A small image FSQ autoencoder, trained from scratch: decoder widths [48, 96, 96, 96].
Rows from block 13 of the encoder, named by matrix and row number. Each number is 128 + 32 x the weight over its row's rms, rounded and kept within 0 to 255. All counts start at 0.
# fc2: MLP down (encoder.blocks.13.mlp.fc2.weight, 320x640), inputs 46-91
fc2.32 [131 131 135 135 130 127 125 124 128 110 130 123 159 104 130 126 126 135 128 129 127 129 120 130 124 116 110 143 122 136 129 135 116 125 130 114 115 126 134 132 124 128 123 126 117 115]
fc2.33 [130 126 135 132 132 134 132 127 124 137 127 135 133 120 124 130 135 128 125 131 123 128 127 124 134 134 127 131 136 126 127 127 146 131 128 133 153 126 129 124 159 127 127 123 130 146]
fc2.34 [116 141 110 117 120 116 123 133 129 107 130 122 115 134 128 129 119 121 134 127 117 127 136 140 125 136 138 100 125 120 129 125 113 130 134  85 103 130 127 132  89 125 136 132 114 131]
fc2.35 [129 134 129 129 135 125 126 118 123 127 127 138 164  97 132 126 131 126 126 134 131 130 119 132 124 114 122 137 135 141 125 132 116 127 129 126 126 123 132 113 117 124 128 123 115 137]
fc2.36 [133 135 125 128 122 122 124 119 117 139 122 129 194  71 132 129 135 120 125 124 134 132 104 145 122 100 139 139 135 143 121 132  96 127 135 108 131 121 130 131 109 115 138 115  95  92]
fc2.37 [136 123 125 126 127 120 127 137 131 110 128  99  28 180 122 129 120 130 131 130 118 128 141 124 110 134 127 146 116 126 125 122 130 124 131  91 108 126 137 121 121 124 131 131 146  90]
fc2.38 [136 128 129 133 142 130 133 145 127 134 128 118  94 185 127 131 131 131 133 125 145 133 141 118 108 127 129 141 123 141 126 124 143 127 125  59 161 123 141 118 137 124 129 129 148 107]
fc2.39 [155 113 154 133 120 153 134 127 130 180 122 141 109  68 135 133 143 129 133 123 145 132 119 135 136 124 148 149 140 135 127 130 125 132 126 157 170 129 122 141 152 129 132 123 129 122]
fc2.40 [121 123 113 126 117 135 128 136 129 136 126 115 102 125 127 133 128 121 129 120 140 127 123 126 131 150 152 100 116 118 128 112 134 130 129 100 142 136 120 147 121 130 132 131 152 117]
fc2.41 [ 82 139 113 130 153  90 134 143 140 113 120 172 160 163 137 122 124 140 147 125 109 124 169 125 149 105 128  59 126 127 147 118 131 126 123 139  13 133 126 118 110 139 118 128  94 157]
fc2.42 [123 124 135 128 135 136 131 129 136 146 131 134 122 114 131 125 126 132 126 129 143 126 131 117 131 127 126 119 117 128 131 135 135 128 115 188 129 131 122 126 143 134 121 130 131 144]
fc2.43 [149 110 137 130 110 140 133 142 134 150 128 103  64 228 127 127 126 129 128 121 132 131 122 131 125 149 143 162 118 116 122 123 141 133 131 119 168 131 124 138 136 126 134 134 135  95]
fc2.44 [142 127 142 127 133 129 127 120 128 137 128 129 138 133 131 129 129 130 127 135 135 132 118 132 119 112 116 151 115 146 123 139 119 126 128 139 142 124 136 127 135 125 130 125 121 114]
fc2.45 [134 124 136 136 144 131 132 128 126 141 126 141 142 123 128 129 138 133 129 130 126 129 137 122 131 125 125 131 135 128 131 128 141 128 126 143 142 128 130 124 142 135 125 124 119 137]
fc2.46 [134 138 118 124 131 121 128 137 124 125 124 133 125 123 125 126 131 119 132 120 121 131 133 143 122 130 146 133 163 138 121 124 123 129 132 132 114 123 136 124 126 120 136 123 116 143]
fc2.47 [160 107 143 140 102 141 128 123 133 113 139  99  45 198 124 131 119 135 120 136 126 130 119 116 111 153 109 212 120 123 124 135 145 129 128 113 159 126 149 138 162 125 127 145 154 119]
fc2.48 [125 136 118 120 127 119 123 125 124 107 128 124 157 122 131 125 124 124 123 131 126 129 116 135 124 115 126 132 134 134 126 132 100 127 132 128 111 126 127 116 128 123 130 123 117 125]
fc2.49 [134 125 135 127 123 133 134 134 130 149 128 142 105 155 125 128 134 127 131 125 122 130 125 131 135 134 136 133 136 121 128 128 136 133 126 151 145 128 125 134 148 126 131 128 127 140]
fc2.50 [154 137 160 134 127 150 129 107 122 149 131 138 181 121 135 132 146 127 109 142 145 137  88 134 123 108 112 176 191 157 118 146 108 132 135 192 176 114 138 124 218 116 135 118 132 156]
fc2.51 [133 124 139 135 137 138 133 123 123 159 127 137 154 107 126 128 141 129 122 132 133 129 136 121 131 123 123 135 144 136 125 132 140 129 124 162 161 124 128 113 158 122 127 119 137 137]
fc2.52 [129 134 125 122 118 124 124 129 131 124 132 121 118 178 132 128 122 125 124 137 131 129 114 135 127 125 128 136 130 133 126 135 107 130 129 197 115 128 127 124 136 127 130 130 130 139]
fc2.53 [116 128 129 132 149 127 132 127 125 141 124 153 169  72 130 127 135 131 130 125 130 127 141 122 138 118 126 103 133 128 133 125 137 127 124 143 121 128 121 120 124 135 121 122 133 137]
fc2.54 [115 123 130 130 126 126 128 130 138  95 136 121 124 125 129 124 118 135 130 134 115 126 138 129 131 129 105 131 116 121 135 133 135 126 125 117  96 132 121 129 121 131 119 139 122 112]
fc2.55 [119 125 115 126 130 111 132 150 135 124 126 132  62 178 120 132 121 127 145 117 106 127 158 128 131 164 145 102 129 103 135 115 159 132 126  89 113 133 131 134 107 129 131 136 120 128]
fc2.56 [122 138 115 122 121 120 125 135 130 103 129 121 102 142 126 130 120 124 132 122 110 128 127 141 128 145 136 126 132 119 130 126 114 131 135 115 113 131 127 132 126 126 136 131 127 129]
fc2.57 [ 99 154  87 106 106 101 121 140 131  91 122 120 110 103 128 122 112 108 133 109  96 124 135 159 150 136 161  63 105 115 130 123  92 128 132 132  35 140 105 121 100 131 129 122 118 136]
fc2.58 [124 132 119 122 108 125 123 140 142 140 128 115 101 156 135 127 114 120 138 124 134 128 126 147 121 120 139 121 118 124 131 129 100 127 130 103 101 134 118 141  99 133 137 135 118  83]
fc2.59 [134 121 132 126  98 143 127 130 133 141 134 106  89 188 124 135 126 124 116 130 142 130 100 127 130 151 132 138 129 124 119 129 126 135 129 202 174 133 122 140 166 125 131 132 167 136]
fc2.60 [140 110 136 134 117 132 127 125 129  99 135 101  59 186 127 126 113 135 127 136 133 128 129 116 112 144  90 162 105 126 127 129 137 125 121 107 134 130 138 123 112 129 122 140 147 110]
fc2.61 [126 139 135 133 167 135 135 127 109 151 128 154 211 155 125 125 145 125 124 120 134 128 147 118 117 112 119 124 170 148 121 139 137 125 123 168 142 117 143 106 133 118 129 118 151 161]
fc2.62 [119 135 116 120 122 127 123 126 133 118 134 116 120 205 130 131 116 123 124 137 137 127 114 130 124 134 127 118 120 126 124 131 114 128 128 176 107 131 123 134 126 132 130 131 134 134]
fc2.63 [113 143 118 118 128 123 128 133 128 153 124 144 155  76 127 131 138 121 117 127 131 128 111 141 144 115 148  94 145 127 127 128 112 131 132 215 115 130 116 122 147 127 128 114 102 154]
fc2.64 [124 124 128 127 119 131 129 136 137 136 130 128 107 135 129 129 125 130 126 127 129 126 126 127 139 137 132 118 114 115 132 130 132 130 124 161 126 135 122 135 142 132 125 131 135 131]
fc2.65 [120 129 113 121 129 116 117 127 128  68 126  97 141 141 124 128 117 124 128 131 133 126 109 126 125 115 134 133 122 135 127 130 100 126 133 106 101 128 129 122 121 133 125 125 124  97]
fc2.66 [140 128 151 135 130 131 127 111 123 134 128 127 168  76 129 129 134 131 127 136 131 133 114 131 114 105 111 160 127 146 123 135 118 126 132 106 137 118 135 125 121 122 128 125 118 115]
fc2.67 [117 129 124 136 159 117 133 131 128 138 119 150 179   9 128 124 137 131 142 113 119 125 182 126 130 120 136  93 133 128 138 116 145 122 122  31  86 124 135 120  83 129 125 125 110 123]
fc2.68 [118 131 129 131 141 136 127 123 140 123 133 137 130 168 129 134 118 137 125 135 126 124 132 119 140 143 116 114 118 111 138 136 142 130 125 173 112 133 120 135 142 137 123 138 143 152]
fc2.69 [ 86 143 113 140 143 136 127 137 139 106 127 144 184  55 154 120 117 132 161 123 139 121 158 132 132 119 114  85  83 123 155 121 129 122 123  50  67 137 127 151  73 141 119 148 169 128]
fc2.70 [120 134 131 133 146 136 131 123 125 166 127 155 194  95 132 129 139 128 124 131 134 128 132 128 132 124 128 107 148 135 129 128 138 129 124 168 147 126 126 119 144 128 127 125 130 151]
fc2.71 [137 126 141 136 120 143 131 122 117 139 123 133 156   7 123 128 142 123 130 120 129 130 116 123 123 127 132 142 141 132 123 118 134 129 131  61 168 121 129 131 134 119 131 120 125 124]
fc2.72 [132 123 129 124 107 125 124 129 136 120 135 114  85 185 130 126 117 130 125 134 130 128 118 131 124 128 120 140 118 130 126 137 122 128 127 168 116 130 128 132 125 129 126 134 130 119]
fc2.73 [114 141 101 113 118 116 123 146 141 130 132 141  93 215 131 130 112 120 120 122 121 123 113 143 151 140 137  95 147 116 132 124 126 131 128 251  75 137 117 131 157 135 129 133 131 164]
fc2.74 [157 124 149 127 121 148 127 110 125 138 131 121 151 141 129 130 136 124 110 136 149 134  84 131 118 118 117 173 144 153 116 139 113 128 135 151 194 121 139 132 170 123 134 119 130 128]
fc2.75 [122 127 121 120 103 131 128 134 132 154 128 118  96 118 127 134 132 121 120 128 135 128 110 133 135 139 144 107 136 122 124 130 118 132 127 209 152 132 117 127 159 124 130 124 148 143]
fc2.76 [137 127 131 134 132 119 132 142 128 122 127 130 100 166 123 123 132 124 147 118  96 129 159 136 117 143 134 148 139 120 130 123 150 129 132  61 100 123 139 129 109 121 134 131 118 118]
fc2.77 [127 131 124 123 125 121 124 127 127 118 129 117 130 139 129 128 125 126 124 133 126 128 123 134 126 124 125 134 129 132 126 130 114 128 132 132 119 128 131 126 118 124 130 130 127 129]
fc2.78 [127 124 137 127 136 127 130 128 132 165 126 155 145  81 136 127 134 132 123 123 138 127 136 126 136 105 129 117 129 138 129 136 128 128 115 194 110 127 120 122 137 134 124 127 116 135]
fc2.79 [122 123 128 134 122 131 129 130 128 137 128 125 121 198 121 128 128 131 128 124 118 126 148 118 135 139 124 121 136 115 131 125 145 128 126 117 124 130 129 127 120 121 124 134 147 133]
fc2.80 [105 147 103 116 120  91 125 156 128 116 116 122  74 139 124 123 116 117 154 105 113 126 155 155 118 156 171  75 118 115 129 105 118 129 130  34  68 139 124 130  79 127 142 131 109 116]
fc2.81 [145 137 144 144 170 129 129 125 124 116 126 155 185  77 130 129 140 147 136 140 143 134 128 116 116  97 112 157 131 148 132 126 128 124 123 113 129 122 146 124 158 130 119 127 133 122]
fc2.82 [122 121 113 117 114 119 123 130 122  89 125 104  88  73 116 128 126 123 118 119 117 125 112 115 127 140 135 123 121 107 123 118 111 131 142 107 152 130 129 126 128 123 130 117 158 126]
fc2.83 [120 135 117 121 127 120 118 122 132 116 132 123 155 160 137 133 115 130 122 140 127 128 109 138 137 115 126 130 117 127 132 138  88 127 135 208 104 136 116 132 133 135 124 132 128 131]
fc2.84 [125 134 123 129 152 123 129 119 113 106 127 140 178 159 127 122 133 131 127 131 128 127 135 118 123 116 121 123 135 143 127 133 131 125 124 109 109 120 138 114 118 124 123 125 122 163]
fc2.85 [142 121 151 139 167 137 132 120 116 142 124 146 187  54 126 123 143 134 134 129 130 130 135 109 103  98 115 159 133 149 124 123 137 124 125  16 154 112 151 121 117 121 126 122 120 101]
fc2.86 [154 114 138 124 105 134 128 125 129 115 131  94  53 207 119 128 122 125 125 127 128 129 111 131 123 163 127 165 121 121 120 121 141 129 136 102 171 131 133 134 153 127 131 135 111 105]
fc2.87 [106 131  98 119 123 116 127 146 133 125 125 121  93 131 123 125 124 122 136 116 131 122 152 130 135 151 161  83 115 110 134 104 138 129 121  83  96 138 116 128  82 132 127 135 129 131]
fc2.88 [132 116 140 130 124 127 126 121 131 129 131 115 141 121 136 123 116 135 126 135 143 129 127 124 117 109 106 145 115 138 126 134 120 124 124 140 113 126 134 121 117 131 123 134 115 121]
fc2.89 [121 132 111 123 116 127 128 136 126 135 125 129 109 110 123 130 132 115 129 114 128 126 123 134 132 142 157 107 120 119 128 114 126 130 130 119 138 131 118 139 127 125 133 121 139 120]
fc2.90 [132 125 131 121 124 123 125 102 115 100 136 119  96 150 113 134 124 125 104 136 119 127  72 107 133 148 114 141 154 122 110 125 130 132 128 200 183 123 130 116 196 125 121 114  62 167]
fc2.91 [129 128 133 127 127 135 123 119 126 119 132 117 165 145 132 129 122 126 121 140 136 127 117 125 126 121 122 139 130 141 124 137 117 126 130 149 136 125 132 128 121 130 127 130 129 124]
fc2.92 [136 135 144 136 146 132 128 107 116 137 127 136 175  98 125 128 137 128 127 130 133 132 126 129 108 108 117 152 151 151 119 128 119 126 128  84 132 110 138 120 115 121 132 124 125 119]
fc2.93 [120 142 106 119 121 133 121 140 142  95 131 125 116 245 126 133 118 114 134 129 136 129 106 149 127 148 153 125 139 121 133 133  99 139 134 141 126 134 128 159 122 128 149 133 149 160]
fc2.94 [147 123 134 126 113 128 127 129 128 116 131 106  63 181 128 130 119 130 125 138 128 130 125 126 119 129 112 163 120 131 123 131 131 127 131 119 131 128 135 126 138 125 128 140 141 120]
fc2.95 [147 130 137 125 104 142 121 114 126 132 133 105 124 152 129 130 128 124 115 137 135 132  89 137 116 124 121 161 140 139 116 138 103 129 135 168 173 124 129 132 147 118 132 129 142 127]
fc2.96 [118 133 126 134 144 125 132 132 128 139 124 150 165  90 127 128 139 129 135 117 123 127 148 127 133 127 136 102 138 127 134 125 137 129 126 119 120 127 126 127 117 131 128 124 119 135]
fc2.97 [119 120 126 132 138 130 132 130 129 143 126 129 127 118 128 126 127 132 132 126 136 125 151 116 128 126 129 104 121 131 132 123 151 126 120 118 124 128 127 125 114 134 122 130 122 124]
fc2.98 [122 142 114 116 110 125 122 139 139 144 126 129 109 116 134 136 125 121 120 129 135 129  96 151 154 120 141 112 126 124 128 130  96 133 135 255 113 141 107 134 177 131 130 127 126 150]
fc2.99 [130 123 135 132 132 121 128 128 136  96 132 121 120 158 129 120 116 136 140 136 123 126 155 125 120 128 103 136 119 128 132 130 138 124 123  96  95 127 135 118 100 134 124 143 119 120]