Weights of a small image FSQ autoencoder.
Model: 14.3M parameters, encoder arch vit, encoder norm layernorm, encoder activation squared_relu, encoder patch size [8, 8], encoder width 320, decoder norm batchnorm, decoder activation silu, decoder widths [48, 96, 96, 96].
Rows from block 10 of the encoder, named by matrix and row number. Each number is 500 + 50 x the weight over its row's rms, rounded and kept within 0 to 999. All counts start at 0. Numbers have three digits each. After the name is the row's rms in percent of the matrix's.
# proj: attention output (encoder.blocks.10.attn.proj.weight, 320x320), inputs 0-159
proj.152 045:482486512533526502505532517507494538521467494488479614524355427418613501476338346441520486511517483504515541498518503504595471454475477441513519521454499452509477541481493553507460441586527567508466497507482517453531482520497476557490482490467538530471479420350492549481524470435482546491557531503512466502506488476461453495526502503454465526445526503511468464489517519590481575557487489507491456505438510501423509524534519519527498597496488487489454470521498530501538523482514545
proj.153 059:476488514506534497493572406463494463508549595531535648449458527461606478513495451477496429510485441496525624493512576431553500490521470449498466390636495577470447450433349578494554555504497420487558492501382507499484453434486480509547474571562594514509487477385540480580511552453473452534502512473405493482513525450586484524493498484577498499493457446515422465489512528552486480586603523536445438487441461483464478547499482480520425449515532493463435552473478533502493518471505495
proj.154 067:509511486511475482571500504574455510592508425561538466438391448559576527530459449478390497429523527479510303459475513481423519613482558483474420448558480576536456508442459660483541592580564466485512445520458538416392485536490555601524472493529525415553550472410545523509443446484490542491530542505481521484490501521508520511548494489515505459460559503602487510501552516629509576532537601529535469473380441543411447505490542470521603528478474542444464457428474528519488509487483457
proj.155 103:532475514519562495497500506484495490565506489495485504531306387389587355577379540454545452427512443451500642411495455385695505558542454439504343560473474416517524569526566519528502396640659496462490483515508518508495494469472463547567475458499470609472586423401432630543537533554478486464509526489507488501540502465449493524505512483568463473476522480561485522518479513539535553563429464480478389511442548522478531490485448477510503462501501482405513495496496510490504547434509419
proj.156 094:476508501523510509461479503510534475400532462510460556562611477440443541479473499512410522473455332437476437490532503523574499479468576536501517576458538411474577436439467427450361516455515497481463476478543442538449498463508498495449495509570478523405549508512353562546482510529465469454488644479462545509510514495480537492452504499527545472509469405519511494493485496466488460430508487529542524508459462450449425473491513499508489430521513507530520414405528539495523523502553573
proj.157 068:535478472501530519521441538529471559566484479510487417523469569389415382496351634512567534454471550463546624455572508518513499447569422475499457372535482514445408610437586663526614425501460498512495510485465541482611453485489465520510489587408430546503496515408496523502537543456485571494475461497508503519495470491539481516524514545530423592442526531346515471486498485493460442538377538467484481531462496500492510481499532482485491563504464507561527490524508520517482488475509477
proj.158 068:456486511511473521385478444531560422459532502610486469518595585347420591479348489513591554482465495477532509533551432531440487450550424503515503459620481514496575531436479558493563506422514548498477497472532488498432488505492512506402482523667496487507488433472462546562470525509523504551508507492503490504531513562471499498450483419516509499474473422347492436534485497519463461415546381493521368495514434498527519515501474570518597487544464508552476516562447485533544485527487563
proj.159 049:493496498514495486579540597462475493606507385517513430349343437539723463477461489432469508487517460497470585507480572459542499600523555412542429463529502488500402557533495646519559523596502494522496468531464540433568487524521520485538484589402575394553483524444533436432466531445587553504505528511530442488481520509465496508561511521464445477521508462561498535487604480606541495525454555519548466536479505547526564488504507426478538498553499518438428432476509487498453584440438457
proj.160 057:482513520523432482433491504546577485494470537473490499512465509548519447468347537504627479498522487518484397469487478582585525550445548470507525429503504536512503532517646590555558615436489538487466488507472534525519526452506513528502496527564441475571512508510456542525401481498539509439544509512508532495479498494512529474519479503457496535502563467388561445479479489585539476489341629488550500490466549533488484505505515541454480499394460502483522520509517461508456505514533432
proj.161 051:539527527505510497608519501628470521441544452552499422491481465516547496528456486512467459483489558503500598504538514449743485471459535523505492469540424486477503542422564609401612351604500441483509527501524471522478493559503514497526478604442504608517557526492481525512513503537457541502474494482525503499505525498556474486498477520538477522493493534470497475486496486425479488584446326530541418509501478510489503546495493463510503546539498507501492504527460483484505479488506540
proj.162 112:510484490508505557418462589505510513498490498447491393481592420328385422463457486524383580477512450460539436461509452582287492545445486498524470576424557443516524459531442378521280548485536532480430485504462521453483486458499475529485488458573441537491560498468398600494523485613573514419434493491514472512478473551391484508530526503452481474499545518498493511533500513390493532413545421501549436516448530493454517517497502454515602424430496482477550475467524437517463454501454429
proj.163 071:521491514523528494443584524531471490512508489573536477471381380563733403524649580443697427389556522439544633489492505449612498621592478490546422460509511483486506495534436598488427541546573477494509483497380522509506456521498432524522505451509538541514589462528422523496539443605527466502485522507520436470510518495519491513522517468475551462519386437549479549520530500612527542524476447489463420514481499504570540519517479494461590505498490500443452480500485498478487627479464435
proj.164 116:480496496516489478487507496439491524507507510456521599413381405780664510485629461466586395513545514510480468493531527463610491574492548489504456520531516494500505513560485526525476486480497525524499469483422489489466496496533490464504532541558517425501476477611444482438459491517511483461512514491519490482498498496468505504515508540392568477539612497736503465504516519543498676551586635498457546495500509521512513523517496437490456504471522488477499530469543483490462499492503499
proj.165 054:535515477449450483465471450538557518469434483508483488529635543552373594474592489561498559503486509407436378513503501539469524462487594536547549580382551483496570432574500406500437529356429500497522494513581526559542528420472493502449520550564440463500461536594534481486433555490467525484528518500470568509475471518490586493480483515390486498524485521405546450482485494530518514434525535462565482507445461462439459452480516429466500388475462498520545488490529535510495469539503564
proj.166 071:513488488497538485484507548516477483473489526508468443493502570373454522489338550500485511496506471512459605485502485507695493445534405513507546521505491442460473495474552476439471390571538503502500502495503494492546510472495483474480490496471504596483490498425442517519548512509482521517486509509525514527514499462500523501518487499484476494447440471394546538508489496509502428478386464506507431501477491455466478548509513522523523561480490482524487488503449500515472493485523480
proj.167 088:510504506484507502535522495449451518532522496610504303538442480431482364544328618495475514497526522414507567439524492461306485581571467427492356453520465528481456566448628573473643517563494418502493515530501515457502509527484548472534497541439449447543548552461474517478502510523565562503484469489495508503496501482473455494507510535553513499480681539634507538485493491494478553596507462498578423527503533489510505482502495453461581535456510522472494539448493463495483440472462432
proj.168 062:520499465499458504471509507423456505528473467508509376476478554334470472504332571498504578455450443503466621497457524468359508554566523516482527432524503465503471417517442562580538567453537471495532493510486507546551513519504555520541471560409503448467514546455460548527560513570578535450454521516455503493477519536458541512542538541436458491498434507388551532493510500480538435492407542489579412528388463537389504437463534509505487487484501495450432554465507490515442511446493438
proj.169 052:501490499493501523479511505479587473561496424470471547616500443420467486477416467463560494430490377497403558480469485454678509553578516493546439556481535491489552439542477463488434610418561542495501520496492554498498480459515439505506523517497502549486512465535511516481443494455469490501476538506424485477551525483488568501512501550400506495480474450413530500478475500516503561463464448460483432510405566534413533431498495491494489418512501521492542457545531518492520551507520501
proj.170 063:463491523504513494485522465490496505422527537543463504521547396504421537504577433502359488528472508496473422475542421544571510526371539456506312384565458517510487546428624678505500441551461516502528517497541507552521479427495489520463500489581380489478537549542467533539485509571550553526488532485501552500541480514474460529488499475481599495501681533749497426492525503538464689544703616520508489503447488503530458467493523501490551540514498506520488486507522429525531471500486503
proj.171 054:511478520488569521505531472548446492524567487485496583567412448564553479587612473422415426504531630464497520452544488424596490520552434497495397531502426517489501546508472586502570337645546471512489505527520508483472475484493474482519512468499509546477527467468496486480552514483509491485493512483473476503533494497491441514467498500552544481501454488606429489505505516481473552524655395483451478501541512471504529567503484484504485502575536509477452488520501577469513512479491530
proj.172 089:495500496520488511479475476562528514475485478519528520454387550494665489450363395448479450504493541481513482504431524497654518502521470491535600512523443517540424562495431454484540450471451501477502505515510533503442489533488462518452487487441653462526472474410637432505468540292505474514509499522458531506437488534609544491483504472656495485452514541413479496485478500580527413535485514502499476507475530505523544512472473494527496460498459502506525527577496515479481584539505473
proj.173 041:438488498463494524552457463545530498485547488478464516526584510346373516462302482561529558544449462356514417449488465555384515413502603479495503476491505531501513548523358513521514582351376620507510527522545481465545482482492507515479531591546431441452469534483480469449513563490495561490508483495509498488509540572526473502449479523477493508483546527454478500500507499529477543403569522505579518543543478465530470469493500430500573464544515514601556469562533518494509456545445530
proj.174 078:484472486487509487589495561477499518510443430491488485562369409577499448501432601470593442460523511462429472437555429445584480583508504462548384469501481482460477529648442546545487553526500556543470517536530530435590475529548455418472561510418464465475447443554494495440488513470486542508475551499509458491544531486418491476523524552345528516484553493539501490518484512465473538536419541472510432550488525512495543464484520475456518543500543492481521438521578526475528477452496477
proj.175 111:500513485512510506475554504436481514539551506534493357472573565466401462522488573552684540460373495518534602557471479491402525458504510504523505456610491571501522536413667540538648535512575631508526516465457477543501492524491532473561498467361442525581528561491491501520501560535501508504479441525528493518490457405488439498555505515489497508559454461466526483510486497495521424538489544498548561447550496545495514491505467573502435573462480461495541556504479423516529592449513484
proj.176 045:524504502490506498445514516515520565456468574520508536459614491527433593428600434546459548552449596530566389536494488578272473503396542493477593391523496543522513458393566532462524497472430528511494490489472469518484492521493547554439500580573476397529412490558475495467466582518575524484484514511461522464453516490495517480525496468457525592502521479551534483476498480466478553531594533525566440476396456513422450519512509518463537530510496453536547527522530444524534541477476506
proj.177 047:460506510504487514533503482449510507511488488506493588552441422617500509504634383451445391483565535544505439463538442440651481540463494489505393509515496502479470501645436543467537533518612564546464533494484504488505498515533503502445578476435427514479490443585427413431545514484507521491519514522522467505507544452521477456496489505494467539481458468429503505505506488527473462458558469480438530496507493493471512529481510515503492579499514510532486515530550584466563473536471534
proj.178 065:493501503493496463480498474563488516517501468477515469459544518517526482514504516510410542506515553605524502584511519497316524546463508440454544443509532506492448485418401509479577464582513488530496507461560408442542484529518498532495499441503521386454432518453537404444554511454551468490486521507506451519507515515462452485506477484443503491470447549472451523488502490441459416522638437498462491474603496445639560580478521543537483507565544524538514448501473527469554535513432512
proj.179 057:531516483480434497450457513568508507487439473401480505488485517559463465477403580518576521516472482471455443476458474538434548629466634509549533524370545497497527481568456391486311594474499541477549484483558504481554505520479546580502496374432417503485471535468481484513496534533524468455524550507497523522507490441492532481509495482450526478507535534388510441495503501521500496467455480447423544498552566502521506459487466548441422531488486469484491490464496509504495556423529532
proj.180 089:506493502555524451438558529488482521550528543449493613495371462644529526474522411486462417528519590605514356481541490502566484517384435413488381521494473530486477564463589611510469474643592548510416458501410509413398521501492496503458482523485489603523535491457400534461431507547513488478527423503554487517506530388473476502550491520488514519520634524664493448519541512521483636575552460512438507493439471473469482572507503497544412597474485481486503510483490580503547491461508520
proj.181 084:442496504514497517506519460535543471472515499549480642573477418533548523510680406479513415511519427531451415515501469509712525521480544484514391561464496428498534469632429414515481478488526504504499510478494470540497504462501486553508529408488542558475496512532487485513486465515502504473550532502489513515523511531521523507481492487469491512499471451542471455479471486560499603447609592490415563485530528496548494487511506548555435505539507510476478483520525550481518558576508554
proj.182 089:464504511496491487486474455489504510536461566547505698505522485706556553453591423510526485533506531484469355504511490539313499491467526509480549480518499540518545466472396486520510517444406465502526503492556490493477511496511514507440514502541473387518477518557506495495472544455492497477532460499495513493496470511522505500490495486479582506493605514668500482498494500547470605545692585508491546493482494506488483499498496482490486496458516525502475500501531501502493499541515560
proj.183 102:533507489459458474483522510534509520503475518548502466417585469527425504466554582604540554529436543487491395509476456619386545595377552547513472434436595568516533522532459459528427613422464504483559469502549492433542508466473538577522497534518459495544505537560436485528479541653530517450483504486508535492503481534511569508521506476369477478509483483455555509515513475493496557427536429497514493504522476481525518482492529457479549524489510489478508480530509410530522493455472537
proj.184 075:546514488474434497558501411544518444559513429477519345498510578511460516527470539461518527479541563537546548591503502528630527467499532518479551479526463508509449462383568562487641503508474471464572441467576473449554525584456533524507466485543542578515535498463596505510520490569496529509499490490485495491526533573509512528484450536542564477454489457444480474529523498512499492414583457484445543485592508516678480481494481515514487395499500531503494513504436531489514464530500541
proj.185 131:495508480481485478522499552515541517477480479481500365478569480330491494439360512503545544506538522521451452461480495596509478511486536493542531624410541443484536464643443327497370576399453536490479499538485509405512529481538520447490494512452546461526478589522462512459435546487555519422497490494521460489456519501447540491551528552378468502475477508415551526498488505499529508389434502476525519546492506508400536501504536515479458427447499488458487457516538431483466512530498489
proj.186 044:550506470517519501508529510529457532545514506583505374551549483411516460518619484491486534440483503496487642471537546485597496447566425468478418432585509469487481504456579537474606477507512471508463562471352506612542484521490425473524487558470528470526571523510467536534488519534530558494458545501511525515432493496540543487542525556522414589455440462453536554502509457489504513571509614513556431499455441519494514508512507521534517448486447481541540523538496479519435597571493478
proj.187 116:519510499538540507504517478553477455529543505502498448517461511357504442522367520497498513456515514454473696474512487413823500498555428460473463490513471439472455504427550606498540442617583461478503500509445479601520474524483475491531484393472472590456613536384500550555533469465472503479491520494507506505503482511513461524507488457560435486484423449447473498556486501500551379498470454512496365501464517532519517490510508530535524542504467489475498507525469519499443589501546453
proj.188 065:508512486507472492483536488563540454526471461517489438424546535646480543481613522480548507509519500509549401534498428582522517473418575509523528578404500422492632464456562386429415471430485488505494448459475481452452505487493533589399504502602374526476584445560388529450578485615571463421571404504548480538525512508491500495505485493475552460479497492591509504516454515514499543441635487502481507479544482465473480532518486467497530511461470514536549437461477435498539439537504494
proj.189 323:438487524516538504499509473483467454496576516502508652506388470677571491494733500432519403543566524486497440449526490420546490505537469502520440502581511528451464528571436531518538514533506503565518537496504502530449478518579455435552573489482546445490417502639530374424506476428494457516508469481451424476500518512544446482470486497538509511503493513657408500511528501520431522522621487486444530538545536490556529512527502487493525520533583528494507490524555567442499500524484516
proj.190 134:518504512506468485504548565482426541430524513506546464480463572446505583470357500445415497530545453541514350539457529634539565456463526525538603549402506510499425436440548479410461572477385501501496476485524537497424508472484463545465483550476570556580488549425576470540400509447449532508489526498502534489469471496524493504547516549534456531473530528442486459508513547535492425504287526480541423525446504495432475526527487454455410518462445496532522464567463516513475422472536489
proj.191 125:494485504487499503387531476503493510521505533486504430489530571409467504477314510516464583492532458457560615513471490476264478479498423500464567454522509489533460546425422558475504458527435448491576545531573524598588497492490535463546475475451493485545490528427590524561484521506506513556454488496485535486500492492491490513516496505578467488450475495446536530532498471485493326491455395518605405512417466517494506470490521511514561490500496501480429501522478546509464440484461475